{
  "n_mels": 64,
  "text_encoder_fused_qkv": true,
  "steps": 10200,
  "final_lr_fraction": 0.1
}
Rows from block 5 of the audio encoder, named by matrix and row number. Rows with one number belong to one channel. Each number is 128 + 32 x the weight over its row's rms, rounded and kept within 0 to 255. All counts start at 0. Numbers have three digits each. After the name is the row's rms in percent of the matrix's.
# convs0: first 3x3 conv (encoder.blocks.5.convs.0.weight, 96x96x3x3), inputs 70-83, a 3x3 kernel for each
# convs1: second 3x3 conv (encoder.blocks.5.convs.1.weight, 96x96x3x3, transposed), outputs 70-83, a 3x3 kernel for each
convs0.66 099:128082116106128128103128128128128100111129153192242128154135155128128123099107128104152096126128128128128112128150121100128128091191191120135128111122155117128088124125192128113147137153177128128176094115187098128128128128093101128175090147144128061052130079128112128128128112105128095147178146123102027128088149120163180109114128128146128137237169128119128143128128119128187160
convs1.66 101:128128128158090086115128128141072128156160128125128173128087107081169128113128128128157123137179165187128141128104128220128128103128076208128073125107083151128145153151115103116100107128158128156111128086125128190128123177155072128128128139128066078128137104128153128128115128128120128115115128128085128151118070128128146128128128161128091154175060165142128128190158083156128128
convs0.67 099:128165108073091093086094166174148129171128128100073087125102183128163128100089128128181068128147128100121198146114065113115117128128179099128128125128110134128128128128059128138080131128141179141080115169103123123145120093119146128140062128156128145128227105155201176128130128175128128108128128113078106128144196128154106092164128161173128139105103148091135128145128128122144086
convs1.67 105:078128128146116128128128149159114167120128128086100118079122128066079128187171185144081067144098209128128097139128128150099143110140198099126128128086125221191100128082118167128159086097175116128128128128158128128128168059099128140128115128128128128128113137100128128123128127084155145143128083136093124152128163169151158117100187076193128128126128128185132128128128128082091134
convs0.68 104:128148119127128087152147033087186144101096128128226053170168135157126083159128134123128128145185128128148161128103128128128125128140096084085128128158106128095128105193158105057189116105104123118128128153128164083177132129128106204128082167207081094128139068132154104128151127183128129146141126096153076128128128107128126078165134155136128162128111126146128128134128058103166178
convs1.68 098:105089127128155049128121129117103074104097133128088128095091128077172135132145101082128139128127130128128128211128143088128113128137137128070130167128086128128128131128128123128128126108138127128128128130128128084154112130070136165161068117128089128143128128128128128128089128133128145161065128128130128124150120128083132066169128085089164134159172128173090128142097128128128128
convs0.69 107:128128128186128128128177135128128212128020123158128203113093125075128128173128157116128146128095128128128128128152118124128128095106145147144098111098105051089128193093128140148114067098195182156133112164128108128128081185120171128136144092089175206178093142136080131178043089143128151137100163094196074106107128117092154171132156114096128113151125094119066128112128140169128150
convs1.69 098:128136206082048116129128122069079080105128184166160128077133202162108174148159133111170128146128121128096128097105156128128119128103122128128125128128129099122103128118128114152175129121128079153154128117075136093128127137120095128096128108128088109128143128128128128128159128198128113138128128176128078128128155153159088095128082107141151190128040119163119128136128136107054164
convs0.70 094:149096156022128068038125127128084110115069090150109113128142112118093151128128085170164128128108079226181202116128128136128054082128111185219064128128128072168125128128128128162121128109144094153092059073128176154102149147106128146160108073046128128128115160128122128156128104032196128131181191128099128128125128177160128128122226140128128212082145128128158123128133128128128128
convs1.70 096:128128128128128128128107167104128054132128085097128167090167170128086152163074050128137128131128171099060052128128197146130139137080128167102128112128117128112128170091118090128128128138145128122128099112128073128128158128077136078095179181192131140123123152114128079062128128140166090125128122128137128090073057128107128181128133128083119177122012194128196128113128141128151137
convs0.71 093:128131128128113128166128165128090116100138171128090147127128193136163112161128128128128109128158158155128128155139128074111147053113128091172071128069166128172128145255124128128128106199163128032115128082137151211128162151129064220128157128120133128128128097128119109181111128180114128138106164128148167128082128089128103096128084112135127122128128154125151128168093085144105123
convs1.71 103:124116128128177080080127169112151112125128110128147158091090159128128118115177128145064180128128135103128053162046145137128102086128128181075158075058128128076162177121210165147138160138182128107079176113128128094128128128135129118124111128144105161128107128126103100144061128128128093085128118187143128151063124173128128132141205134128128128128102109121084128128159128133000117
convs0.72 095:168106133128110128147088147128133073116053128128094128089128131117184183128120128114134158096128128094128128128140106128128128113156128191149128128112078113175128128182193182094128128174119092126145150128128180199163176132113149141145152128113148128178097128127122128116143180128092232146128185161128106116239123134131099108115103104166128182128113177128071108128128125172102132
convs1.72 107:128173128124086132082128178128128027174108083128147104080123128128104148128105107165106128202053166075162078077126154109162108128053051128136048097171099128107126132092086105159172134129128096120128102111128111147150081132113082177140112162128133128128128128089167128147128109120128128109121068103128083136096103128071053140103114135091116176110169114093050128132128054179128123
convs0.73 097:076110104118129161128200160157126192129177053120123094182113128120128097078111128141083132156128076128053128171146158128128118128090128092128072128108128163121128128128114128134128128165143128126152110128185128128135049150120134164128128128072182128132171079132128128139123171108162128128160105131130028084120084151128098128128087128168128129147118149128088128090128156128156108
convs1.73 095:128128128193102128128128128128128154187172109101060105128101194206053165088160059123126128116117162128128175128161145202128066128213068140069061097128120114224158128093128110059119129128128236121128128128181102113153201087128150128097128139128125128115102123128104114128093128172130193122094142128128157128128128078103068128060128128094175114129079128159154170175128125113128128
convs0.74 103:203076130128092099047101128128061079085128132168224142128103088165098128085153128104087128116128115128128090128128128115128128255100128128081127104135130128128128215068128174128108128134128128178176151128134084151128128128128146128133062206208128128106111128128128171128128128117105107191128155104122129152128127084128023125067170147108156125159105100165168124195094128128137123
convs1.74 097:166128185140128076128128128091080093140131069082128128164094128120084021170147128100157128128128119165146112187128123177128148147122195128072034128089136128133197105128175115128128128072109092122051132089152128106169161091128120133114046168101114089104128114138132132112128128125102128161128128108128128128167128113128171046096173078113128111181135175128117114128164128128144146
convs0.75 127:119167118126129118131158060152135191091143085128128137082128142109165131150099102128109094092141119077116161095147164128128128148089128128065085000128231128128128128128123040162154139118101167104130060187177128128112082128134188072116082111242117115099128150133159124126148086128139108122146090128128128154099080145068128179128128163112125128095134135128096141141147088108128163
convs1.75 106:128068102128105162128175079105062120172128128077144128148128133128128154121164170128144110116170128152047098105128128141128089120124128123128128116060207179109128128128128054081144064128148087113128153161128129150140128128099128149162061087136067140128156128128179103128098150170128128114118128128075104128128128116128171112165101166108154103116181128077128189143142178144123128
convs0.76 111:169126121127181126127147138046128152102156148129123172128085077117128099163061128128100128096128156123128128128128069128096111128098187134093128154128124054163128156128042120128053131128128143152085128120128128156102102062096106108122137128109158173128142196168090156159083082088128146128112121160107128128165085128079179144058082128128130109128146191141131140145100188110133123
convs1.76 109:128186128128140067159126128179128193093180070066155128128210174115142088183163128144117091083128128155157128086203076130128110106063130072094218141132183128156188146111128128128128154101155112139128116128128128128106129128170072129074173071128128135128123139128112128128161249170086128087128127128085134128087083112128120128130121128080128128153186128128136190128156079157140128
convs0.77 097:159106124203128134103082127095128128165156127110128188128105128084134105182128128083128101137128163093128128108112173124128149149158128187128128128128128115167244109144168067137128092128065151063128130128128086111114245186132114170149099085120128166157085128128133123128098058128194163104153128101169139215190136153110091091080128128087128197046102128087083128169135164128128082
convs1.77 096:128106100128118210084092098128115047127128127070128128098117160176104163078128128079175128097128128128110107128099150152128128102133112052138108053128151086109128199156141128125137088103159131128128072151128128128100151128192101148058125089178128119128130143146120153128115154128117091143113108127128122099128148173162128128087115178134156195099105091128177105174119127128115128
convs0.78 095:128145097128115167074155100022126099128128211128200119128122070128176128128105084128128155112136076157127128140152092128079121091128134140128079103126150139128126128116134128110128088027148190193196169134128095105085128128104110068100128068071183174088128128168150092128128122167083128110102128086210162165128136163145109144104095181128101100101173128173128167128072105069142183
convs1.78 094:114108114101107125174151128132083113128128128154128137081100154081121161139097128154111048124080155128128123110073095128211137123074166128174183098094129143109128108125116128084149128131113105128091140124128099042070176128128128128109221075128071128085138128172175153127107128128187156160103128128128170217154128100101144205148128128141128128045180158166171156128173198128150128
convs0.79 104:115115128176128128128128128155128154099151145131146134087128077121076146164155192128135128139119128123198112174104128144128134128185174128128093128110128128051196138146224061125132166149128156099128128181165127135134119128188148110142128122016073100165128064099107128115127124128128144135088134148128174092171112161172128106104130179128163120128196108106228113097124128112052136
convs1.79 099:105091128135128148091113117048115102119093186128182166128095139042128186094128128076128128128123164128124065165114118113128147128089108035129128128154157071106113128122108143126128128102089085091042120133094128098199104087140118115128128183128118098111128128106121128155094128128128128118128128128096095085140128128146128087164039128128128157062224125128128196128134124146128190
convs0.80 099:128139146128144179092048128114128161070080128192193128155128115192128128136128128128067121066150155168081120077128149137056085092128128128141172165171102125114128128150177128123105128129046137074113096128151179138128025128089128183105242202240123078128125128128128118128178148152087100128120147128150128151128085128128128128074128164119154169166076136127128144119087128123111128
convs1.80 101:169149130128138076120144197115128128171145096117154159158184109054117170057128157194093128111128203078121182153144156128149149128118181135131071128179174119139089184116128069128096156050131128121128173079139123057136095128128112112119128135119128128149119128116109128101166120168128088086082128125148112128128176195157167113128056128145076110100164185128151143101176102128156137
convs0.81 112:128095070078128058128112164128084128128097128199232139136218128128128118128034114089128128128177121160128137128177176189150099168191223128116197159090147166107128128141194081128184068162133167065199128146148120128203128128188128179155186084162128152112092128128128165118072136128081124098128185159178140128123169128128128128136088133117110149137128128077115120100040145087127162
convs1.81 107:128128125117128128138198128078115090121056128066182128119128128068128128061157128175058135115067108152128128077062092128128093137128032089128141069120116076128128128128140114168187128128035036114104123118083122128074089132128142146094148129128111128117080092128128038128128102109198136129128128128141128101128156143084100036166147172128154189068128128128197112094128128184167128
convs0.82 101:131166094128059142200096199128124163131195128048128105128184129149161128114124198115128113098090119114128079128128092128075163108123039158149118142078128060136125057128128171146128122095128128128116128119132098128141136136085183128160109139063122128052128127131086154147128068128080085147198128116122102095181128128102152176182134131084128110082104180128068140152105078148152128
convs1.82 095:181128128101128121128064189091128217172102128128143175086198134115145156147132128165116086128159099025128110128114202128128128131128141128161185156105112128045128085128113132128183132128172128090103187164123128165114128107066128103171217068128121139089134128128174121151128128128115166206131128128099134097089128154101146099072128128087118156148049112128128119128085106088186114
convs0.83 101:169155128125076128128138112115203103129128093096122128128129132128142111149160168149128128164128191123128140128157189082122137128107111138159101128151128082128156136106202109068128120122115144101108074128198143116130128088107128083128114045093128128067104098128085128126056178128128112128128128128112069131128104133128124128141128146128125142128128132128168156192128149093174162
convs1.83 107:212128119128112128060126128147107128146070128200203208072128104128118128128087121163136099107128158128128133180128128128128153143119115113128118205181128170128128112089154134128122116128084107157140129129114111109128128160128128113128164128128128089123122128128152153088128174096128091151094105128148209026144118128128128135081128128096114122136089128128128110145131128128135118
convs0.84 095:113150080181101142132128128145064155100128128142102128128080118161161098182128138113077126128089158155072114148107128128128131083110115078075128142235128131128169131125128198128128147128128128166131177114102128187136140182142197128099195177089099128148192162110133128113128128101140128163128093054145156094136128158128142164128093106116123142124128157069128068196140128089128095
convs1.84 104:107128077166165128128128128138116144126118149115107104094117128096128178048125128095047100166165157060128116144119128128089128117105155095128175079105052140189128145128137088107122155061120093179135160039048178128185180128128080115128128159128128128128157128128151137155128105074128207143129099113127128128090072079104128071136065128128128104090191210123166185100090128152168164
convs0.85 100:151128128064128160100118128117128140128181165152149077128128091113128125128149175108143163096128128128093085128101074097068229100169169147100124128169112114167150128128149116194128114128128128086128128128170070107128104088120094125165144168128128133128112127084116201195155128190134128111128204137092163108120128128128180128179141092149178148016128170186128113072153103129184196
convs1.85 096:075103084128128128128146128077128082144069175037098079128146069104128125128106119174064128102128152128190128128090119080176189034152134097067091100128128089103130103128114128161082128107051138123128107128128130115106146077128098128175086087128124128061165127128166136165153128150156135123128180128060163128129128064123128200072150155107124128128128098133176070141170097128136131
convs0.86 090:083128127153156128128128128128117154126122119128147128128169083128128142138108128088134128128128153128051128128082128128123147128105123101128128128170109155191138255126128078127049040128128096083128176168128058200128198198128132128099128130193122128053107128128141066094128139172188099151101097090159142125113158128086103128167148097121128142138128097211177158162062153187128082
convs1.86 101:112143108128174150128124128141128163096102130128111128116082154079128171077128128128208128151064128136155176128128162132128059118128128120105175128157169142128129180128172128226128159114146128160128128114098128083128153115157138129128113115082092117073128119128128146171111163128128128103128128128081128128128128148128205101143109128143128137138108056128215128128128172128129127
convs0.87 090:114148201128124146125098062038128128162119128098139128128082194084108128128128128111146163118140102119152108142160164205128128126113128128052152148128115187074128112161092114124073170128128128181089100145052135154128174105162217218092137096055128128164164093127156161090140140128128167128128175167129115128134077128128128128128128078061128146102164217084128127116134128128138150
convs1.87 106:058128094128128128100128165142128100128128127168128092128099176072084219128128126155167137128193129086113126128144111112128128080115128091128160067128148062128185148128157128128128128128188081176177154128143103128176187151132088115081101128128128165128128124066120065128128121145097117128102111127125123137121125139098128079088128182077163173089097128128095171128151120187152099
convs0.88 099:160121185128128164146128151128151117156186173117128128131162128080128172167128122134130128128170166107139153147123066218128060139128146081128166113087162128128107095128180128076195110120102080209184117046106188087110072156177152112113128128156173161078143128097143187142083109128134134128041095094158154080118128087188152069201182128112129121128128134073125129150065101166123128
convs1.88 098:128146128128100205136124073102128121198128145087119118128121128160128128111044148128196128161092128109121128077128097159128169139059128165128128135091065128155120128128101109130129117128100095090128063128151128135128128149128128128128140060111161128128166114128100116098165128128128128182133128128116086077128154138150128078060128128128150132134104128135128089128165096122103070
convs0.89 113:198091081072111102128128128128101128115141099073140128155148160083144128165114097159103152096065128088102108128204103149143193132084150128117132128184083093054148191144118128128171101128121104155119107175176110133056128140128112085107128106135166128128180128140153176102097121237132105128128164147191128197106104077137057140096128146091042167207081103131100128128137128131153150
convs1.89 104:132107128061078135138128094176128128128102128111128155144109128123036176139132079167179195077101184128128128054102107128088090182128068103151128123111132128153157173128128167152128128128123152125128128140113143082123128101103153132127177203186093105128142128142188187142094062115128142114128150123153151169114128145078084075128125138145145090119128121155198132128137128128113139
convs0.90 121:128128128069169128119128121128121128128144143156077123131169080091128056098128155141128111140171112078125138128132128128128128125121102062128143229079079058128196127117136128128139140093135058130128119128070110126190128128128009155218182086051128104128097157111103160170128074151093128128058128154076128165132128104138134134128095171087116113123108141128092050169130178143104173
convs1.90 109:127137115171128128129166108110103128137073115073096085136178115178071101173107128170150128128119128205173096115128169053170128189195138128128128140111128131067185156139072128136124128144100128128055128127118128128128128151128158128128128128092151119119100128155158145146128140176128128128128077128128128092186125128147133128128068140128168146098130143152147163164159053091049128