config.yaml
dataset: "synthesized solo parts of chorales (CocoChorales)"
input: "log_mel"
spec_augment: true
vocab_size: 56
loss: "softmax"
text_encoder_parallel_block: false
lr: 0.0012
Rows from block 7 of the audio encoder, named by matrix and row number. Rows with one number belong to one channel. Each number is 128 + 32 x the weight over its row's rms, rounded and kept within 0 to 255. All counts start at 0. Numbers have three digits each. After the name is the row's rms in percent of the matrix's.
# convs0: first 3x3 conv (encoder.blocks.7.convs.0.weight, 96x96x3x3), inputs 16-31, a 3x3 kernel for each
# convs1: second 3x3 conv (encoder.blocks.7.convs.1.weight, 96x96x3x3, transposed), outputs 16-31, a 3x3 kernel for each
convs0.35 102:149164082128120133128097087161120167107119128128080027163147128128112135131128107128150128065127163142108128128151083149128124091119128128092124074142166130150128128158152115128184128086128080186063085160097128102086075128107128180128064099173145148128158128137128114121128179079128126128132128128078071199115060128140159128063121156140102128140128128142046153133128065098128128177123128128128116135130128104169128180140148139119146
convs1.35 110:128128129125128075170154199128171161128098121071150138174172124122095093133151146146138101105128128128110219128128118104113115128205183102114049188102087117128108110128072056128145144101149135128128135126108128124145113128144096131128106096105154128126128161136132077104128091128128181188159087127170154128128130090153232161128097107137104140128187159121106128128095188116128128128175122128132097080128113170128128109128118128067069
convs0.36 095:052128160128182159095128128087128104109136159139155128134077115160128132151077128140128126128128112144128128177128141151128128140110137139164194146175169126093128114131146144095128128111137128118101128122093134084097171128091128132128140104140128128128128019126095158095077170128113109128128101102091085128128101138101107109128128128217126128055126179057166196161126128128034128088174151128128132141149082131100128128128108086066131
convs1.36 089:128165134130112031143133222180101167128099110134151153113094128170128128125199095128141088149078128117128093138141164171149124128086128092182171139128100125128133121111046132183179127167128115128154128128128150142134128128106128128128128128128133120191128142128128083192112152120128128139152128059128128255105105126128159128128123128128128127098115128147151170151155128114117140128137095170144127074132212128169135159147146114177116
convs0.37 092:173128031173129099128105119093172128179192128115138099138087146055072067128128131121130104143149128149096142169141128128156118128104128126128084115199128128106128128128065128140138158128080149128162155128248099016091167108138069103118128149173090123071128128142099128090156128128180128161128128088066117128148167104078184154172128128106128128128128128164152128056128128128109128128129103193128128140146128128128131110117114128161162
convs1.37 094:158155128170180150128043107128128104111086160145120130128096128114090104128108111140113068213080128189231080110101128057128128170130077128121128109206053042156173128128135071128118106143128128120128043128128120128065132128128163094128071131128128095128132126197106128128142171128153128128128155128172218084119128088158128152128128109220128098084165114128128123120092128121198121128116169128191128139087117105172128128028093130143128
convs0.38 094:109126128147177128126128128128119050128164128102128114189182081124135128131079128128094128117128117101110107165128128068128128102089128128150225157118128101122064128128136077123068128079143207220255203162220014128103076164165128090128055092062169155128128128143073121074208138128128177144128128124123106115089128151133128168128128231212128075116105148128164081128128122116139128125128180089128145146165128128128089166064128122161179
convs1.38 099:125126128128128106091117166093095154112054151176128110106141115128116132112135139175182111071093114078115128158130090196128154114117128188096128154128128110177128128128123106153165117101141128128128128174078119084092175157128128159146179156179128118128128128140155071033095128085153094145095109129106089128117169128047164163179203102128128120102128074077106144128198191117128128128083093101128204073128158128128128128128125124107128
convs0.39 094:051149199128128154089146242128041128094128114043093042128128128128130128128080183165116132092128135099125141091091092128123155149071165173147128176161098128117157148112128173176127113128103071111083139128093094190153132092072170128175169128125128224128128136103119128128128128133128128133144151128185128083115124128162108146128149064128128128101123134122128191128147128157128131101081169128086106171096120104193128140128128102151128
convs1.39 116:128178075160148155116128128103128128070088112110033128112149165108128128138145146130132128140131128128101138128133102123128175115128157184093115128095109128128082128114086104128200034170154150078142128108134105189123105100128050089112182163084128128208128076178092121049128134079170128128103187098145128128161128085128158126128172133081092128163128095144107157138150128129128144108207063157126126107084120193109153206102107151076141
convs0.40 100:147097128128128105128141128145105128161121128160182120128175139128143110156119071184128128106137153083128129177128167110172129082128128128128138194111116214136154128189139128128106128128138054128073130085099069128128128128184157144128128070101118140146195111128033128094147130158202126128063169180092114137171128143128099128100073076128128128155088103146081123128152128092128117128143128126084128128131151128151161128136130083161155
convs1.40 100:128128115128128138212170128128128155193128112091110127192091128128160180128133128164202128162038078128110128093111173128109220149128128152048035125128128128107071148128128153178108105193128164128161183094122031160196128106088128159125129115102121161171111088128128128128165162128109107128091051144128110091184114130128151162128090088132128107170173131128144120189082142098106107128128084149119109131147114164187070199084128133055136
convs0.41 111:149050075136128155128130145128084138128121172128144139089099202144111128116080128053128071112112124128173128086203177131139123170059128160099128173120111128109128128128128128101127122096128128159117090194153186061087193086121128128150075144157117128128117116157128107128144089168164128117128143074128093161128135128128128102084128193107157158120136096077128098159128123169128180141123146092128083102128184084130123128141157131158128
convs1.41 097:190128094128128128172174117179069128128110164177089160132128128128153186128151121128128128128141139088128171098135085116200128071224115155128145128109128163112113128128128128117128079128128199235155129084120128061069111161153128128124118201128174109080128166068117160128133154128128162146099140119128099131128099095152146083128128128063167108122131150079183124102161140128128128134128128183128128128173109154071118072145208074147131
convs0.42 104:175114174128133196144090048071128128128128142156176157128128128136115114109177178128128128090127108131152027206118151139138079192130107128128156128128095067128128170123204134148128097128123091107131086141128174128124128180083141108128147228152109128123133116128135129128158163128128130126128124129128145128102128128128128128110168063128085148139106117083150128153181169157086128076122081089128116128128137128116128138128174079059076
convs1.42 097:133145132116220174133117070137072128125137134092091154141102146128109118128128128128160128128121128130128140044128134084123156075128125056128129201132169128128158098071036154131145128142115128128128128091155128119073178128095176111171085143124213184156128128132125098153148128104095128120134098128128128216220143114101067111136088125167118165158054101128128131087159128209171059128130085111127128146165153155143186112128118131095134
convs0.43 103:128128186038128128156096119130174216143128132138128128162081132137128099173171184149178157139153172094128155160148167128119128137161135120145074083128178114128128135128082143144128137128091128074115086128068120148078089128139139107132128197113088128128128102139128114085128141088098103141118134128092094128134148128118174147094041132128128128187128128141099142081145163145155186186064141161113128090125071128193188152150118205149114
convs1.43 094:117129120128161189087106128128194128150147147192082128112200128130079128128214128047128189105124132128063132059140128092090128085146146134146128112085108099150164131111115128153072151128139163094128128136174119130128117080200128142108128189128141090159092073151107134128076145136128173128128175128098128128128146100151159145101128037128128128128094095128079128100073193128125128227120117128128082128128128150086128128073128063035126
convs0.44 106:146128128128162233129128155190075128110128128050115128139128174143143150152128102085159114075123128093101166159162162123128172103128128155128056102099134142129068128210112155128128132140086128137117099185130128161098128062108148128092128146128128121116128129184156128128106152154099134128089086117114128150128164128172176096145097140065086163130087097201128102182082167130061178078128104079080128110128108114128209144107183141106128
convs1.44 094:128085128128158128122100121128128165081150131188139160149140119112128109083115105053098093128143161126209153099151123043196133128128128128172189150092169128102149069137155128151150079128121128018098128128122121119095069117128153182128113128128074195125128058128128128128133106067136128196108128104135140070066128205083128128063140119128112128108140151128171128035102128128128114160128133128128108128148128092172128128057128150147112
convs0.45 103:210168120128132128110142102135168135128128199134139095153128149128050128183152185128129119128128133128139151097047150128128109128165073071128072112092140182128139128117128134128079080098128128128128118142119128146144180096128099128082143140156146122128100124183156117138117165194128129128071128128098138169128135106205098202117128128227128128128095128126179091080123106128093123128063150211128138159163091109146191177174106153081126
convs1.45 101:159183210127104128161148130147065128093179107128144128080186161058169071103123137092128160123139138179160157128166128128128100197176128173128080073164061132128194135157106116080128128064098060128183102082129088128128128115159145128128128112128156118128124192159093093128128097128165164141135128128128160086132128115129131132128162041128209128128137115128098128128128175128142101128128128206163128138149128149120104147089128128156146
convs0.46 094:128183145233071089067085095128097094098128129094074079128107128124045171141145120128156128139128128128128044144137176138143112148100082072208137128175116128108128117127137128128120163128095105154118129115163152156162128128133077170147203099128128191220165150128128128128192098128186102128109201057128159128128202145128120094116127118108128142185146104150138128135100134128137128097151124149128076102088168128142110145143132150128128
convs1.46 115:150128166128128105025087072101141156128115152128065192077103146134128102128098170055128156141095100086140145105128155112194211128148190083139125084072128109094145116123128128128118069196172137041125102133096122118128112131079136128128128128110138128128107128088153169128093113170068160128066119091093128128128132100158087128036102099128128137132167166092095194105102128152065096128137139128096128147035122089092159089094128128128128
convs0.47 100:127122179125099154082097149128135128163128096081163194128049128128128085184128131145128128128128192073145066108118128055117081120086146089106130193186128128128128128138128144056128153190128128100184094092096156128097128204157116093182128128086128126154128096069155176097060128130132147211115078098097153167175128128128068128128128128134128117162131128171128131128127099136187128125172128146128128128067128147101127131128205122128049
convs1.47 100:165075128080128128121128146128128110172130103181187128128247163075073134118124109128096160183095128167128128135108138128128149112238128159107066129067128093112128189190116104124079174043170140102119153134152146157139124155213128134091141170145128128128128137090128169128077128105164128127116115063128113128128128155097239174128128059128131128128157127128076094119121132092128128148150079131063103128128128175130081091100128190080170
convs0.48 101:122128156134153147163128128128168128101119099127128128111208154134063117174179128153109199128128128183173128111135124173128178138114128128083165131218163179154134135145084128088132114128128128128148159094128135128154163068128128170153135122128169142128128113105179195186128174097128098128128148152150118085197091143175086125128123089153179144131117051120088128149137131081077139160088095116128135155182115135167082163132155133139128
convs1.48 096:109128128151128106100145091103033129153128128128128172135118140191150128128101181142128092099135142061128094061085189047115128143205128128173128152066059126073122128128108152175128128128128114084128128174128078132128167138207128128168071128029107128162159106109143152150128128086076082128144129165089128148137128128134072128161103128128120154128088119128142128084099149173117106128171120096148145128128111209132040142055137157031133
convs0.49 103:130144093156106075150094128119083153040146134192192119095128128151136147130128108186154095060042128072128194133150131172128150089128136051108130129128156119128090156194133150128105128132150076128155162175128120128169107075194128128193065150127128080099155128122227161128128076091128128165156180122166128112128144120076108128040092147178205107032128175128136107126128083128037117128080077095111128089146099142050132082100074130218091
convs1.49 096:128115098128128134137130197128128128128114140175196139128223190128134128070128136171144128093116133145089058082146104099154079161128105128128128166096070128161123190078133055128107137118153128151128153092128061123121069137144122142128128204128126076085164091143126080177091216124067106110107106169128128166128060074128097094185175140142010092128193128098168118129084077131092159128128103128128106083148123128107103125221196088139128
convs0.50 104:069145097145146145077128128183122168111128167092087128128128069128060128117120174128057113150101154128063161091118128159128135128128192128128070131164078101128128138128064128120129128128096105116100128076137128148124134162094128163180172182113096120128128166128091186157128070076128134148055100138128076161186154160115104182094107143128163128128128128151224142128128143093169128128065120108128174126175128143106128128099128128127128
convs1.50 110:128128121145144150062074151083159128148089145071128128187098160125193106131082128095128106127184110085201146184128087138161105105128108128078097070176114176163179126096162116185153134070137128128129127128128128128113141093184054177128156087128132128174158067201128171120108068129128162107190128133084105207202127144128100164151128128190128085139161128120067109161095128171134128105127150107128132136205128120128169148121128180044022
convs0.51 100:128178128128118064120161132097128128112087195084185149054170144139129118169128158119128190128098128061128128128128112136128116183128135090049078092153146115167128074066142174177180227148155125128128155121095183118074145128118190128128082098114148128128093035173138163139126128096200181098088156094085202183076128086141120128122128128099128164117128128166128120078143180143128011127131092204128153128138104085057127112178195136098179
convs1.51 096:046161080137128151064128128153000153101158060089157198081145162128128128178113128100128085123128133128098188118119128128128177097084073138150128086101139106176186088128128115149160128155122235156128154124108120118128115128128128097073128117155142128101128143128135119120055099128108126100132128135089194152103096128109128128243169173128107086128050078153128164128149105104174130133129180103120086078128098094095139098087142152128128
convs0.52 091:128070143128182128137128084039119066128104128223102128128142089210091114150164176090046105127083135112128112128084078128217163133139128133055132096128128034087066124128068176051092104128181163162128128122103104072128128128128168128153083150123128128141128164130175128098110128055112111128128128109172182128128128109128128128128164114136093128128128113128130145166089130086131154128128102128125128128187152101128095128128128063058129
convs1.52 104:142046132128103107122098128133111128179128128076164202179138145128128116082125128128128128147128128128132135119128128157080128123128128195148128128128106112128150128184128130123123122055155147139089108144128168092130215167132089101157207110128128050110127056128128107128128119112128128091187128150146167151130179128128154109149096135082152128193090128098074118128128074129146175193142176163101093128128133152081147187053094124128125
convs0.53 101:101128115177116128147091078123170128131136155140221193112140071095171143073162128128128128133128147072162128179128128234128100158122128128092132146050153130138173154085132128128128147095148123046128128145148083130097098071128098130128103076124164119128091119096128178156086151186098152166150152194092128149128093116083199117106151172104134140095128072109147128112187128144141104157111091139128110058188180128152128128128116188167150
convs1.53 099:041094056128133090202129055086083153138086085101057189041117181128128116206128147128128098117128133128169155079120181128128121068128166128057085126071069128128071061128128011142168164177140110170031128128128075128152152110220128157128077173132128125122165128130079146128049120148108128081128093128100085152107082121128093082109128128109128120124128096128125170136104162128148105128128143134153115176117128134095150128111128128128103
convs0.54 086:125110122069069052128139128128117113078114128128112128128144152128128157128119128077128137125163128110065128180143143102099074141165142241133171214128128128128205082075128135128128158194174087081152128052128128121142164128158128196128083128094128128089196128128188152104065128094104139158053154128088128165097109155160128128113080032128128156126128163039107062128128153144128120097122128069128117114128091128106128150122182128202166
convs1.54 097:070047105136128119128086128105175128128135110186143128120128171084086128121175164128184128073141128128159146147128128180128144128104128113061167099138125049097037090128163106128128141128121130083103105154111077128128141111146128064090123149128101128128082091046131149141228157152128119103074123122144207051157116155128156163132134093077062079148128070170128094082128061160128128141187157097153128147110112124139155128128128160126054
convs0.55 100:128128128151185128128128128128133189117109101179154128137108184128177096117159128070132128128114147119124128142122124091150173090128146128128128128116122165096128128182128202142128151128128128128128128110152128057130128128128128135128133151193112128181130128128087128131162128076144128128154119128128128086121148156133128097078121103154125149115255106121185157105128132129113160092139074128128128128187106113090128141176091128139128
convs1.55 100:154116099080128118181076117128034155128128128128164172128069143124091080138154128153073071116086088128116161119122128128161083095128127115103123152129111137094122128119072111105056179158128115141130128177128113091147069107128128125128128128106082061110141154163114109128115134085156128130128128136126039128100094128148123157172128128069114120166092109045128190068128128144091128134128114145102119119074128129115128082123128127052213
convs0.56 106:128113075133128082130053128128086099128125169151184128128205125082088128175162139143108115061128128128091128128128128137184104145090080203128075145179087128092083167128133124093124123128125128209128124084067081128129128128144084122161142128105138128128128145162128128128086088077128121116116138128120138128089199128122122075173140128181206094168090142128067192113173055133096153097140097183128077128125142133156129119169149111175128
convs1.56 100:128144099147128128128133128081134176128178133119125128133133128128093182128171128133080128101075136069119128081128128136115128210144146184106128136128159139061068177068097128138111128128167090128205145091109107167125104128166124066150127119182107099139139158166145029049121128192135082128091088079152128046088084129128141128111110119128136101059128090103128108187112128136143170149128128152108128132141135128164128147128128120128119